From a checkpoint of a small audio embedding model.
Model: log mel input, norm layernorm, num experts 4, patch size [16, 4], width 320.
Training: 14300 steps, held-out accuracy 97%.
Data: trained on short read English sentences (LibriTTS-R), 26041 training examples, 35.1 epochs.
Rows from expert 1 of block 9, named by matrix and row number. Rows with one number belong to one neuron. Each number is 128 + 32 x the weight over its row's rms, rounded and kept within 0 to 255. All counts start at 0. Numbers have three digits each. After the name is the row's rms in percent of the matrix's.
# gate: expert gate (model.blocks.9.mlp.gate, 4x320x320), inputs 214-319
# up: expert up (model.blocks.9.mlp.up, 4x320x320), inputs 214-319
# down: expert down (model.blocks.9.mlp.down, 4x320x320, transposed), outputs 214-319
gate.215 101:107104103098128101089157120140183110088139142089136194164139097134167143060206150144109136125155123108145129107078125065112120140109098162170114153117163167110140122180128044118106104147132143095105175234090163109105030155144081128143195124143148159180173121044140102079130108144149080187165177154121100115146162177104
up.215 098:109117102189098150186044153101073137123078105076143093135140106116146120125123107128140120158107118117159167145128139098144124167167122148086140151166102114166065118164144070133101174137125143144162174012094085235085078144164157122104075091118101137116049089129133120153129155097114112092144119104133132107115166121136
down.215 095:052172119157088110120074093153127140084114106103122068102089155132081080148108128153080130141149143135080128142137132143126120128105169155096120136111188139118133147194128149120119174147090097161178140061131152182189131169102117155161142133094148234145133152201103190118091155164122141094107103149152115125124096091108
gate.216 091:176098127164117121188163142054111103110122113127083123175051158146143131129156169098050186085104118106144119145099077103156152146164197148168105136154111175135126164092159112118104086161154151139196168089103086231089129167163174149109122124132127066109123121092135180129098205213152205127116136138124140137104118119091
up.216 091:117141147116131141095118139091190122098104087151089101106162108126093167117048098125156119138125111122101152179176135125130055181104116159216139137150121115159137096141176188133123091102108141089185135135170128107166113120144102135166138081091112139131191138124072151096165118136131153112146113138140119091096099132137
down.216 096:112132089110165146148178133133155144190161058120110148149115126155154104119098189068090182133119144143102158140148115109174151123139123197109149107153122133144102114103104114127170110094127061135072112096147100130123163171131146155055126132151153097192172081064117114162172137155122124118118097101105111138118141154124
gate.217 105:094167155103205176057119062111182161081126108125132159157125076184111084134161097141128101104083133086114071078199126116099156139140119119090109095093115133117147130099111165170145136133115133140122155130162170159044224153131133099098126148093138168120152139083131143108143167175076112131081108121117147118154193161129
up.217 093:147089129220126103173135106125154162151089140103118157088105156110157136153098107110200113136141198116131122143126138125163154148077153155171140107176200068128119134163088100103118107137114152104093193130116092148206146138099124155159117139130125111025087166165112117151083077143113192083111188145139129095122090102143
down.217 105:089121121187158145140081131103141067122103153146166118094131149140161132102179117110096112153159143127173115180218117071112051162085129139205103145077141092134223092165108108130135203138120142123151089193118086153161077139123168140151141092154133096101105137122127102087101099123124111113175104145082131057112086131164
gate.218 089:109151125150130131113209100189097143180177165104166114124066187136134163129180064126178162136141144184122126169081179144107161098007127161153177149124147114087134101158097101123132182132078123101109130111109066143104223098122075146115144111132255163152092160159097130156088097124108103150126110103167122125113116147091
up.218 089:135124069069137127126190107050143103138103166184134106116104134112091170157069101171179116052106181135077116128134163072145147145255118113063113067084127109149101122064127146102155124116139136124144170113172123206130207090128161148131175110123132200158137081113126115179190137115128108146135108096107143109145135122169
down.218 084:155112095045073107158114124088142139137143121136093109111133105112173129142162153141137179125168154165121108095163109089134131145136162176065120163125086102042115061199082129086130100164130098154136181165176120117109109173125128165116114110196141065086082128123104113137139082141162120120134126139038150059098086117073
gate.219 080:147108143147171111129210083172100151142151121144103151146136123132138097149133145170155134169186082192159083144053113162141139146190130124207162099137172123129136129138182171102066115112169139146112126139126114156081104075132120139069077137105119165101164135157148158125162116120107164129132160101132199158110095121108
up.219 084:132142109143145205135101101104109156109053115135155209140147140201120131097102168088133140128137104173122148124217137133167107115125107053074097141080125087121115117152111157130133189148137132157196086148169097161054142166121134124114133072142140052108118119116100152110104131145116164144160078119186131090108175173077
down.219 086:159110166129132149153130104197087115173181069118097102157122127174142125132083135172126125091071124176077130127097096150142166135102143164112106117161115196102095158094116113167139110127138155120126130152110112146084077092155173073160083156148066130091162147149164138152103134091095161076152125146147128146161120095163
gate.220 091:128151139206142134098043154080044135076123123168107092142146151154139114135146125141078109132116088146144102184171129127139118164147132152151215118129133135166120112145093127129212142154161108129151074124142125166070101126153080138127101098127128073165138081018119143126158154152117103141129152087054150132163119139105
up.220 094:193150130140162084157097106101101118133171153163103113107181129129144097138074081160112128117147159151118160180111127178152117146144155094204134092115113159079156145163093105131215145169112137116129087143139110137102070100161112119137132153094190102066108118028173154136153196095166181088141145123120108126159162119083
down.220 093:134102133187105106203152160142146111110127144114125142108158177148102126089137207112115092112194063142170108117161118175108123083127116096144095142140102129122133131159101105000174082100076136126118129079105163181094120074147115174154170154127160165113122150093137130092137116125132097117127116144129157041121141114198
gate.221 084:157166155177066145148095089124166150157150167156112097176123096186116134124133136113152148146130097117095132124149118149100079193168131105118138110158140195089146152117146132129160184146072138135172133179198078163140090125119129116159102145171035161145093142127142182093107141193136098069154128111062117163122156105124
up.221 082:202157162101070121099134149111145169107113163141122115170159098143137145107128144123189111116137118063143147113172140127085164172154121139110132147173095177096106107080139148139137113137073154158183106187127075095135129117133114127140094116133133110141089103113118166107116173168139121083155136126111142142109148147113
down.221 086:182133131113156093135089075124117111183148120167106086103154113144108139124144122144121146143157214116113105132097167176121162119135118049134119108055105138180180124112086153154097133157176076107122102131120133159118179171103070171125112065157199106105065151116088117131163119118121141150106203053159129108144174059085
gate.222 108:129088144190125147152094067128096138080090132118124155189155126143106146117131085131106142081080130163112101149192151153137112109116067198185114178076118129149142133101112074114109161109164124122128137137123097123119138082136115131134102146110096167167106125175109102177089078112141143119166046130158138166111145161116
up.222 107:162130119147115096119128062181094112110127093122145143148125174126077146131093124122177122133117117206050077117124107126161167105139114146143138162131129108174151169114129087130136083067137095121153126055101113061097116138117070112142115169131098111138140061102121054098161158122103108132141106151134143131102089138168
down.222 095:116123134188085123122083169151162083153085104148134115143075125145104090121215170140130156180088139173126123099150105137108103153162111190128113128130211176134147148127146142048115068097130130152141110105118118093160080164163151160138083115151115137156092157219138117174082111131093115143112167090088162128116123119073
gate.223 098:130113132092176088168153150160133156136134115129097171083091082121071087118119095092184131088137113178122166135079152095101149076111134093101110084094191167139108145145137117147111112121119168120133161143106155102118082105141090145087120124153075126195080133100082135155134085129121174123180122129098121182136152122154
up.223 094:056106154115048151086115115123147127177097089135158116136139146141164158144153129170108104128099124112105123126198133115150119155144154143162134117177068104101120172090119185137157147121134121091109138107183103121133196133158130134119120132149076117093154112127115133067105204092184164153117139143125160125153106100126
down.223 093:106040050129081124182137112175148121174095115152071078105124114126151123107141108118097127075102149120151134157100168122162153149152154125104150122132139155146141140126106080150096140093115157137134193116132099080118062119143182159142164159103135122231076156119097179107199199103130167183092159088129133058093134208179
gate.224 121:095122086110126112161127162127167091185157104083142106138113095196069091080122095118055185105088077126137180129157170120115169096129143104073121116139077174156137149121107110111096158134099168107131110138143113172088133169124115158039141085171134115132143130157107141157101094133082120081074155096141081172155149171151
up.224 118:107168145160159139142128107112135111191098121112150163157112107130133118131103053169094164134127106106146096103087150171090145121072125106124161104155130131213098124122086186100134091107144063162123211140102141174107130087163107138171083101103132114119116129050102136129148050104121096097133120137141101210157125129164
down.224 125:117124125178154189109095121133102119111085138111149135124154159104099163179106036107098152094112180142114136148114161134091125105152121167135122121128140106094104116097072118185078137128140146128082117134134150103113103114114168133133147100117188173122157106192154097129129189128133115050128153151131112121149131094167
gate.225 099:111157146150139128099090143213160126157094122147104182118153124115122053107178131122103174204131105119123127147166125176116134102122139131169132138100104166096117129180155138107120140129141106142111062175130120155163133156102117126111122112141124175079137107134099110148125186173151157124142154114132135136168143165141
up.225 098:108101162150174122113121185125076203164179119103137153120168183171130141138067128121155156144154135087165112154176137176131131133220142157103136127135104160156148096073122102149112082131154135116118140108166161083130144149117159138087105113141126168072107117131087097151121157159177211136163100084125089133156126176152
down.225 102:097137123140178114099139093190091121123113132109106152134101096121079143172070137099154123108084121131086124113102156116108079121150118147139137112060148100136157103124122117130132200152167131121154128164095102150169128127151082113134155096163116157119186161170081119111089107114119205149176075152133162070163162157101
gate.226 091:098116142128175125113151159192167098135140147151106138140126089109160122095069173132132090103155165097155117105073202077165116141145098121203138136128130070132125138162175102102112141143094078124123117150140186102100096156118103124107096178129160097050171125072121166157120174143122121138118113097130096083141190187114
up.226 097:126114143103089099191140140154152135076144138107140151148124191151168096122119060120142090108135080102147153163125133123103135120000133114101114104113118087117136099127154079161149138132056139070142127130016134166069238111144123135125133159159096167058207088143180094124139059102112161192135116113110161157101097158105
down.226 092:088108136163098115158110115080089125139106148114119093167105122146181102067135138073090147105130165103111137114166184172117181154167119091178096118161147141104069141145098105162107090158132143107121185139135123136136169109121092145144160194148200123110111051098152168153115068141108093117146076109152188140162087180090
gate.227 076:084101163131103110118166163152175164166112149178155145128099105128158144128121159109079133072108184075156174107154086123102096077138101089151156123135074107127107123098112166114140086182131091098167111159099112108173102162196083091077131237163114066093081115107129149111149110144146169145100093140110154110102069102084
up.227 076:140117175124167139121104094155120156161119140215104144149099111102129140100065116106094168113105141111136114092140141172124145120146151154108092141117074148108125167082099118101139094103170063127118115110142099128181143139113123138149087114110131157097098156151152118089119057154121104163128079159116176101115069148139
down.227 075:078116140119119159125129177104115105147128127168123169111127172108076107129156163110161080120170149136139183141100150095143131115070108174179137162163144141107127174110096164136132186115144124096095167136161131159081134112143179168110124110082159057057106084161182158103124058151114153112088130140113103102145180160092
gate.228 096:121143183124124095129144142188152094170076137116147096161168092142153135160147153193143124241118121060104123122096108107101121102145139165104118107092148161197157127142090132130089125131095097126190100205125113133161106079124140103110138160167109188067109069116058087085139143140143149133133039100109175151158114154066
up.228 095:110093126126105108095053186078151142104072136138082090110160180153162141137129154132104137161163113071117108093056115130183142155113103116157128088138116196112124083086167146133110115161167122136102125079104115120145062117140154107151108143095077117124198148156131113128102209064134125145135108170154164139113115094117
down.228 098:121117130164145136120191118126081128168142134123109178124100181090132153087106110102093155135127153073147130098142134164125098139169081143097096139171076125149096169112095133140113125110118137143154120150130093188153100021092177142152137094179058081123112133142132135162114074103139119103162160209090107112075117088099
gate.229 094:112119172148172122153141154091130134190089136153096153146146073125145102107130109135127119119084109116144105134181092187085175093092125078115051145141145094077140153174118108098101157109109166131130168152121093160180158167105087126133127117158192127126127094118132131146136122169134011145166104101125173145116158139142
up.229 095:140171157156161121084121158115082104214141112127131157159116170108148114118161149132141111151126178099114158134140147083178162142165122127088137136126173126116158111098141084099059202154094187090128084032151128123142143141137115108113108142140196072088163145131172122143113178169101073175148054093098194135136087156124
down.229 093:100119214095078115073072137115138132164138123106136094090092094162121084127138133169089110144106117111150129176134080138113048155144144167107137120113117117132114104101151100153069144127148127164183116174168137165145165120127134122116199111092136162148106108131120139131148092112172156149153142167129084086150136143117
gate.230 093:090082207133171148136163126119162178078098120151152091128100111110139122167104103126082142125126117131136098090143148126065129167157153135053155140147124076178116104106123155146155118076104134068074143128115121128121100129129153136189063117152108174147129115162099160142198158133110125140126150191175159081096080156137
up.230 090:136081136106190104082172119118166146061145175134085097098137110138108121137130154119148129169143121050102071128096112088071084183100148110036114130084165093094104116091129184159127157155083122150100068116085157118074103087145153091169054072185124122111136157123100186098142116145161110174178132152112155111062124155114
down.230 095:136127093109154136123157149162115102114096146169173177133114164117142132112081084112091138133131135187089153142157141162126092159120082134134125184145186069104172127144161083082199110145138122089044151107112125173117102135139173143149168096091154131178124120121099082118154138113111118160103134130143156109091125156198
gate.231 097:140064111133042192107129096097132162092101132144121113125121111177091118084071168154160128084158101125090138124155148156126126119047093156102095144151165132130091127090113102136183171149118139182196112084120117137139140126115162171164116162164111105107127109072103142160136132101128246155109129170135131098168090176170
up.231 101:115120154125141132135188106150135109122154118126148136148191128114184161125192106073127143118166161178103095138159116186098128127230163071107120078113072114116088125143129153130110208094122187114044169169167116182105114121130123142067133084118111194146103162181104146114131103096121055200171157090155106175117138064112
down.231 094:083118138087199054194192131133132109100111096093137150135150147110147096137158151112168133136073096189092116182186130153137156142144156076145157108093108111093135119188128156121078103134154127113121078137173121178102145165092124100120092101164138089114112126168134136139185109135149107110101155142181101147114204096140
gate.232 078:105134103138107116112136146072122199147080157147158136083129110126070136122138105131162080125153101137109099143127036101076097152189150108162115187141100113136157157103139073115133179180130079116173131116115163113123150081161103101164166120134121150191180153114096179151115109166112122166154179123169119102101102180171
up.232 076:143143155175151104130088130141160113091109150122123122116134125175061059114202133093084178145111088139128180152132142104159130186152079128054150097148155056082137096156134173147108146130125111073112074079132119159144158148126087075141108136146136153118157064082091121078143119119136092136103111154132142198055144104089
down.232 076:128207151150128089132104154096113153148157159157105166108167096141118173106166064068115125147124159114113147115119139113124095136121108199139111183152078123129143155130170101089109092142117170147111073134161100100110077087116132120103082166150139083088153086158137170136149193130162064075147132130137146139138169107083
gate.233 087:085156131121152111122106174153122116145121136152098071112148117078144151100100172144079155168097124179159164150141108156116133134213124121173173107118157194063141129141091181096120169107182109116127106103110144124110132191065166149151058040124066111162124072148186093164155114138164061159061110108149147197099177116138
up.233 084:110067094110131124132151146128122133100137101156129197183099111144123155074143136074122129143124170096146159185099142147134150112124148116085118113151101100120087075148165041187111153108143155094139117159093143043144083106194104131114147192099157165135094130141083164101139178104170226147123115132117142112118047118114
down.233 082:121123215136185158136152202114122101111126103093122075180114123090090122146091131098112134150097103149112185139107088124106168149162155117085117149143159097137136091149149129107166145159134141145099136161154101121120119192151121116084130133104094166170131115193107178098166167123138108115159128095115090195120091089175
gate.234 133:129142096109104138125083165101202143107117098129118109140158125130181121093098158135188083133196168135154149085160127135124175113125136149162170118063126219115122110089110142127133132173153113148144142088125126050110135118159094135127105128150192118098110104099174163141144173178142113136105167104120077188067107158129
up.234 127:129141146099125103127107072137039109208115139129111110070124116118100146145135052149083132148132107133136114125134124133162068162062105106090101119134137133130096130175149123124135056120078149171109165147142150170095090081131145141150138205144065158149116167125067140129089096131126179136106123131140135183143151142106
down.234 142:136132154093147144155096127167102170135129156148145174149113092174132120139154139095107114151159080125079150089098160089166082175222129107205111131144148111161153138089146157159152153112091098116153115140116158119176067130143135135077124175208137197026116138105155135109088104117147138179132154121179116147163122149058
gate.235 085:154167160156121140171132127133111110103083074116153103126146194124113145105173178182081166112166144126150120173163117152142142064110129108099125168170136149132053092145156093130147123140064130101105107168135131166173095120145095097181178200116059117213150064138140157063107145132135050129123157141138137101097112108106
up.235 085:148132173114069130115061177121105144070090106131134128068104102160116067104128168084131154147155206116168114096185111174153125134117151176170114059084097114145101115099140155148143134126202117132140101153107137142182235125194106145121125146111112164097133123130145132135156155134145073139100097127118105118099152154128
down.235 079:165153121108084104122217154143122093146094143125102118126193144151159101143146046148142151161105073180132098115088105124116170115114125139092132127101098150108188141167160131075139104120011126067129079091157151156158063117091147074154116124071118183157084076059120127117081169146140049178108139119093100178143162163077
gate.236 110:176119135113119155153112096098105151089124083153166153172138064099133153137117086111105087092151136171133184099134156134160095127068194110108182135138151128139138127170138132102072160113125152122128172108105213132110255106143083146129194170117153094078214160140180184138116148115123138162136108181187157113117114133121
up.236 111:089163078132096110119223170171121074149119108091111099106070129159151148093121056135116207113121117077105123102097153123139128170121096107084158146162119140159148149107131190136112131130137132128108089129117106150163035102115131083168130140156095077069081105123089074153104122156144090124152149092096114112154153104113
down.236 115:090125131126106153146105110136155084125164181167115130140179160099152110177114178114144130152098101155160132109119105127128102102116139140128111134139133130153097102209146101142185166153150138147124139117095056196116170041122149157150058137150124095141145140097128114120142101084087118166120137158163129108122149142152
gate.237 093:160116186160203096111185065148143130127143090115107110138132032153096127049125122137147091066127173148105117195153125143086129188074144175113142107176070123161151128164160127106202145147135160106123204182092132145140198149144112143128111155098125099132096123159163135147136165106182133109111183144143104078162087109147
up.237 093:095120135139130138083099124135111140101125125127158178106130083141143121130116125107100144198133125134119139101107138125115086128056159160143111130148117121093118100148136046094115138122162146120103085135144107162198082119174074109095161080112114124119151197149170142114111081151163171141117165124170121122106111162136
down.237 094:146139097112113138181133146150146117037144137118049090124105182145161131176156187136097159137091126154163125105131096125158106158126067120094104156152100087130157171068111048131073214142139145167115075120218128037098112156101056153110142084067140108190156113139079123138139050116109158150118125092144108133120164158122
gate.238 083:100133102131080089129099090173131151114150133157133189113139145089148104144171142098099103125086204166109185116121101094174114095081120113113108142144140186154154107149121156133143132153138118154177133181085175120128138141131123173120154108176077135147115088102156164109143161093166160095072063124171141120181188118147
up.238 082:131128066161058075093135070123118123093141122178110134114103061083086147137192125147134077166110185133099146101087111125175108145151112101125133184157146176146167112203132151079125127111173107146178162202105146135129111129157143132064157142162145085131112161128169178132166147117107136125056090120125163094151141143082
down.238 087:111117166151120164111154131162174129147088114157113104101106114150106130131141117135089142114122123070142169160127097087156107160128144179144125101130163136079108139154173100215093134133122131132151186124168152104188079124157168127135119109152205128153086143109107103123140120138149048042107068132080076140096166137086
gate.239 112:222129165071134169129190123157198133107124118163134109145115084117101151097146146124146203043109144131110063158176103155184137173173108152072116124155104077169111164117134199120128212099117143106120178109152089114082108107111145171131132109146156070170137111131151206083135166124167085110160094132166109171139147159146
up.239 115:036137148182088080119086143122034140089132140092136135122144178139103122136132148186111043188159163122126140121161152097126151076141154093165151133105130178119148124091086109125129073174160133146158104174145189167201120152128104109166129121114080179080165170124125033135127120079070140143110136103109150100092081104103
down.239 118:199147131123106118171109110149104119158123126131139083147123149070110176140177133123118161180132134100114129135114091135141241133114119186130152101173107126136184141114117105121124208128178151165107137088156060106126166117119052081179116154058099089145132142119138157129046201106128192150140084131124135170119177116196
gate.240 094:188088138137161116103134129141151154070092176059136128135086167113138143114174084148189086051130084087127105123173167131071133171091121167077176111109112147070132114150149129126154103131108194125136112163135113105136129072135185102148065143110158096161112190153131109131090112126139131139134130139036071144127121081136
up.240 087:255079194116139133118145184155095139083110123059122127114102165130075156156176068119137092067082149075123122180087157107067144128154121188064202156163110178108110140087133123146157129129145134106122140204118094166121094089132134109135134097097161104141150130147140151100106119149086069118155110108088153126126084125102
down.240 092:076102146150124126131077136108167102140147150101116142173128117155154145122125154112099148162181112125094111148130161115167086141130062176053120116121160107104055105193078069175136086138151158122119072083088150135099080048156187124122100156091138059113095140110119100148155125110128093079108175151108085103167124141073
gate.241 119:147085130154095115142104140147150119108169101089088104143105082091112148117120149136149117079130084085105166097107137155126147103229104113099122098119141130146149110152165157063149198130186163111145082142125160079143117120152080132087122166131159115153037119204087169141081189141187139111053124132090110136121130134158
up.241 109:143131094146147139167059169088105110087082103125122099145115135111089160075145126084134123120098068143118097100121134147129113080182146125102146159161114117105156090163143131110135188105065158092111094108064168090166105122123077117158122117156145139103130107209075122134137165140132154138058165119089136152122129162174
down.241 112:152145094129134146136060134140133104112093091116110077123123151136155106148127112093098107139155163076087096189174093134109130160109125106105187122170119110237126088125093112101104097096158060152145130114036100147126118121189125117156128084127118093177143096094141164090193107152171137110120084144174099081107134140081
gate.242 140:132150115079141116138085108090186134117126148148174156092116116123155117073117120135144143095145116214136141141079108078105061140110120108134054145127105169114089113100137159121141157141190112129124180157150120155077148130168066164104142158139158126150209127112130156136124165131151142135143199118114104098172162117147
up.242 145:066124142155143078088154120102114133129115130125138169128095161156095111116118116140095139172128098090176106132135143108126104152087129103127110115146084109100101110044126125129106114127158129125076107168165165122064140121174101133134167141108122125105142094105101146129122131176130187111153219144137121116166173143132
down.242 163:087112172086084146124199147164124160160067135131157161098121132132117117124100075153040151076104070085131130150138167140101128108192117097165129099147140133098131087114189122121157103128090086142118143117104123085082144117150124133103117140086166157153119132100137139111135173132139156111129235101206136215155176144081
gate.243 098:141130100092132155134127156160090064093131157113151168132183122136135099168158087156144127144097132078138145148131141125122146173125113136117082147124074083170124172183168145145086076133139156159091173130071141097120019110141068157067115123085079133033160140141126144083161099129082118154085134132096099107117150128111
up.243 094:116067150100153179119117128129111150223110082174166128150126136137178122162135085162159132079137091174123111124127140096123109074145158157136143153193209083096137146086133140121130034180117126131140133131119100085126190149137131092150085130122172115205103091029104106104130132195118120161119086105147161135126082093157
down.243 097:103159117149079137145127107078136129066133160134128174156131148041145080093104178078142129165136139085157170122199174154079119122162131172127121104120106124162129055135114165106091105169144119101147161156103085144053120060107092119184110126050169079048144125156146128121160099109143066169138168133085112119151160100118
gate.244 099:149145252145101085120114164151047128136114147079133158115163093152144131194116190080154116174138152145119107188088140113118172091099165050118152165150122162112131132141107089119099104163134113138119185156082076141146189143125097123133154127110223121162104101123137105128153110158116124140159146158094125176127165105106
up.244 103:193143070119159118198102183199138109131129138140152143104203163123152117154149189133100146141150124142131165136147128166104132139078120136141116120111076154150146156152180153156150010097073122151143106125141134082210108206107103119110066136169066118139134080145134179158153089164182080147148152163126076119162101112125
down.244 100:132147152185097123162125092135167151165153074153166096161126098106132118140131104094111118063107139081101151189186061153080120160043110116102100170107158099173139146110136125160126190082138147153129061161089077164131162126150107069126118147103196122096148108154112144148119094130055111140064075123112143153133156146135
gate.245 084:176118072129144174119058193167116157128196159131136104142129159129119046096127133129121160149127117145128156119147143179146150176190138101112127116135148173077091111161114108164145167140082158128127155119103108092094138125087167150120133170128113129069103143153133154136117046079162153130126152138170155154153089149157
up.245 086:099144108072130191102134082168189094146134163076119117123107087118152222146187113134106104167158103160146128144145101124144133154104119153099132149094142116119135108113165216103171133131128139094156074125129168155169121108207116147116186081124220102138156148105124131077107109140107130118166102155130113113093108147092
down.245 088:147175094073132089141100082137100122138109147105115150073136085139146144152118134093096161099103108121105130146150135072056139105104156079100093156140125138105060143160088082153079146114135126144139129110063117116177138125160144136098173163128139137084124105088086104167103124107137106121116041096159080096153152169162
gate.246 081:159119111180149119147127119094051158090131108103141136123144162157144122156085135129170153120098105117061180125112129159118142124126160098180116101116131139114134117080124189170093024144009139132151105117131094123137164110142092106118124211172024139109136159163154172105093073140130194117123138113058113122148145123157
up.246 081:189132088119078135120212124118179200146110094146151112060096115162145171115077061168212168094133218139117160141099141100113121182128108123162122180113145091147132093062148163127167144124123080098083123164160119086063167131150137121098112148135154117085119114165087143170116219179127192099116119140188081198103138128147
down.246 074:123136151152130101162063199059114111135131155159109081133104146087123101097099114163102099122106119125165096155099128151185173101157116150142067115094127102151113153148147122165094222140142102078140118209108118095147179146150112135083073143167113135135082085161070174150092108207153144155144214126138158114106114127113
gate.247 092:079121120195127107136088111205139160128162111158149125102107080152160172127066081130140171134111085057127127197146097117086100060105162192110135141136142162148084132064141174129134144136108119093118123151152130112130137105138141110126115186172121083098159148168124134149146139124126131121173181170180162161116111081135
up.247 088:113120116091156148050095158094127116120135140065155149118127145158160052082177100115084142134129160183175109150168085095123115120113128169062167078084121102139071100126129135130108137162117076124095205117146122100143195109133121158119175129191173134109180115049094114122107062130155170102093053174145076145104158101156
down.247 081:144166160108056157116147098141124110151088152162150104074118118108153166132064182178174179143144078066118139111080156116150176095049131111128078117120134132141139115095187115142104125146089148100102086137088110141123145077154105104101140152123186071168166094192106114120115088145113175109112154157095104151105093151168
gate.248 095:143113129122049126127099078129126110135102126128081122137150168166060175154090136148142178125113114110157164143148110113079132132115122139068133142128145110130121121099114134135213123162082107139125095110128133062040070125126147107074165099185164166132163122131155080098147122123101088106124108139135081174104113111122
up.248 095:140117169131158120112137215130131104067103150193144109123161148104161133138090131168152060114134059112141199179101088130116110119145080124081062182059209073111125133143130105107148111116114115103139193160064132176132092067130139152127129147100096135159100100114065135160130095117111112146117194138185095118140040115094
down.248 088:144111144162232105084145147125124130178040131101148119083138053104178121156218099131114159130078146104104086126152119135089101087111125083138136110159117125137132107057154148130137126138144138138110105127120173095107118152138152162126129077130154088100151122100134139207152113153159199114134115147143149165158149129152
gate.249 098:141119143166126137118154159079087164076173093075093126114139117109140113131161091146080149165104174088157121100134117156092095117180139160180126094088153154097127133137174204105093157105183064098159149176108115057161126183134160137152140116101101075062096146180150114133142118104109154094164160131158085130118164160137
up.249 103:130102126089113123113109152070042113118126103129164130089155117087119127133183135114088128192125155091138113158112113163215053157154157151172115073110189183114124179167154180090074178062080079197141114213108136112156094125147165182172154125092084154044110128134100169127126101114112141084142143158153119077113141120127
down.249 102:166079141105114152144126074193072184128070135119152146070152129146117135129108110056105150126074142095130117110139149112151127121137129133074131139080115187149121067128133182129140063099118081132122088131098126121044135106138130081178148114141140127120115102099161120078148149184131039090140080160123153098149140126167
gate.250 092:157121117140086097172185139100141118122126165114121138170150120153190157104108184187130088141179119096128129126068162137159146089061136137150123117151073065133137100099125120113106111166097109112095069149159130210125094142137166168077180168080092098193123135116120110083091089141117112129139080131136139210095130160102
up.250 097:166142075141098114172115152124130087123173128148171131171117147119164101130084222129116075113073133053148099140086177143115112106086152093105157138123115049125143118096141173098098067131109160117102083145158132160173077132154180141109162167128129122147069063163129160116106173101093091124131121152122137189132170137154
down.250 090:153095153156101110105114158107107131118137165128159125083080117180145130109096137135066153149096120119130113144159119126166180146166151103123128096103127192082158117124140115081077150174080068122096119120129128198146131134146139105087130148150119145151100144114120117121121047173074097155102120099119125084112084075128
gate.251 106:149118137115144120132162145150154125110152107143114127123140155102103142174141159069137129114099156121105102130117163094154100093108081103140093084119194107104128098166114152138046121092153204103118151121118176118098168121130178083155138122143106117114168098099176098117161164157145183157082136178132152125124157093098
up.251 109:128116122137116097114114140082164125108126146146151146147130177118145103143128140078114111101110110098131150089118137091105037073077096125119111064115169138059157132191090124144116101081132173113095174124154146158203205106128147124180110138108136108130177095154198121148159118134130116140102126141131139075121173102143
down.251 102:147092114164102135108113129182127105118149177140150134142110095124099087113135143122141144113085101129164094136101102113140085140211151159148165125154105132166092154150112058146127161139134156118123111061156093143113155170117143102086182097135133111210091125119146122131150167132108129113157115077133146155091101128170
gate.252 081:157132161115123172147126149105057164118069142056094125122161148151148119161123110152089145080127128107130118112148098118085129131165113113117205142131161081084146122147156112116139070165143125130140111099084143160170174130137147210134132174096078136175173090103075153093111137153098101126158131101182190176091087165179
up.252 086:187105123135168109142087121082157153092139134131118144186143137159086128085121108130166128180095127138220159223133107113165167129114149124104091124124163169129138155106120122100158119144164171151130137140187119144000201146098133124119103106154139121064130113089128177197167114113150109118157122097121131079082135092159
down.252 087:155194158047157067091099092148068124119146162143076101107146102153146116134137128121117075081147196086121109106081123170072124135125099135090091087124088128135180086184119173130089150124161133103125117137149150111113182128111100128153093090165141084083137091108122121115129129135118197098133165113156125131155150139184
gate.253 106:139179127151088141111157167196178090178099143128137120096126122137173049115115167103101203144128138076154086132123111170108116102120116096129136092120150138139154133167101202178157102124164162111089130161147163112173165139152080123144114175136147109093053140123156143141102125135106108112159123124129151098188166146151
up.253 110:151088158121168122115196123091083145119107123162130128108137164120130112128121156103164134088129130091150127147109153143124113086082127140184092099135117079100144148222111144188108070159110108102065158131121161102079160148127145154148107133118126173158084102157159190079071097124108087138126092106141135068132131147157
down.253 092:130108112093071154054151106116134116136125176124086123123148082118159067179178159070125119171138179127072119133083102128178140087145104156109110112114113141065139154101124131135147121156146204117108170082086122183158135078088149130149109169107093183186159149157155107119155143118088088159163176101099169136143143114218
gate.254 100:128131107110176075105115102077132126109141179136126151127142154168134135148201087122157158092137095118113130089177145100133129160130120100098090115101120151070136154121132130090143138158212129081165143093145131187135137151162116114144128125145131162142089143113141157132209131129065153146133155131085119154090228104132
up.254 101:116095096180080151122107130060085132092147106152118171160100167164134063128128156113152149062080090145124116119143119145177134158163094169124153126103118102125148138155119105147130097170143145172151093137138101120092103153150097152128083167103138147080046149179164169088098060163120167116104168143122154087134159162137
down.254 097:141141093101120055113104140149108150151115102177140159153117078126156132172158057100188132142115131161104121150150133114138097130057150103062145134142117131184139146208113130161173055084172169185113185149195159090110134090109101154147153140074103121150095168077112169122120075120152160153101113152066140150071159113095
gate.255 078:102180164143127168143089139106192178140104150147139131082129159118114073146157142184124160132102157128110199141116113098160166165022168182128154166136059118130138138149122188135181141123159106086082079106113105108162023135097126111056093081160207079158151095088081220094163089100139097137078202089104197146106104137162
up.255 082:103084096106201058179140118124099142150145124141132091157114116136156142149133120132127098146150127066100163133136105113108145064026067170180109104091139179146136142148096168118146126171130133175074087178068104085097146098162097168200128137111126075141174094192134117147111074100083153133105094131122101123105164149137
down.255 083:154180122143131110119143150114106119115134130180171093150149122141122102155150080162086131116126051104111143109101145115107130032210076143154210120099145131172132090166120142128151087182113120132117161129129041140100134109178183159105149120055118104130115102064089158133146172154117161084113136105162114136130172168096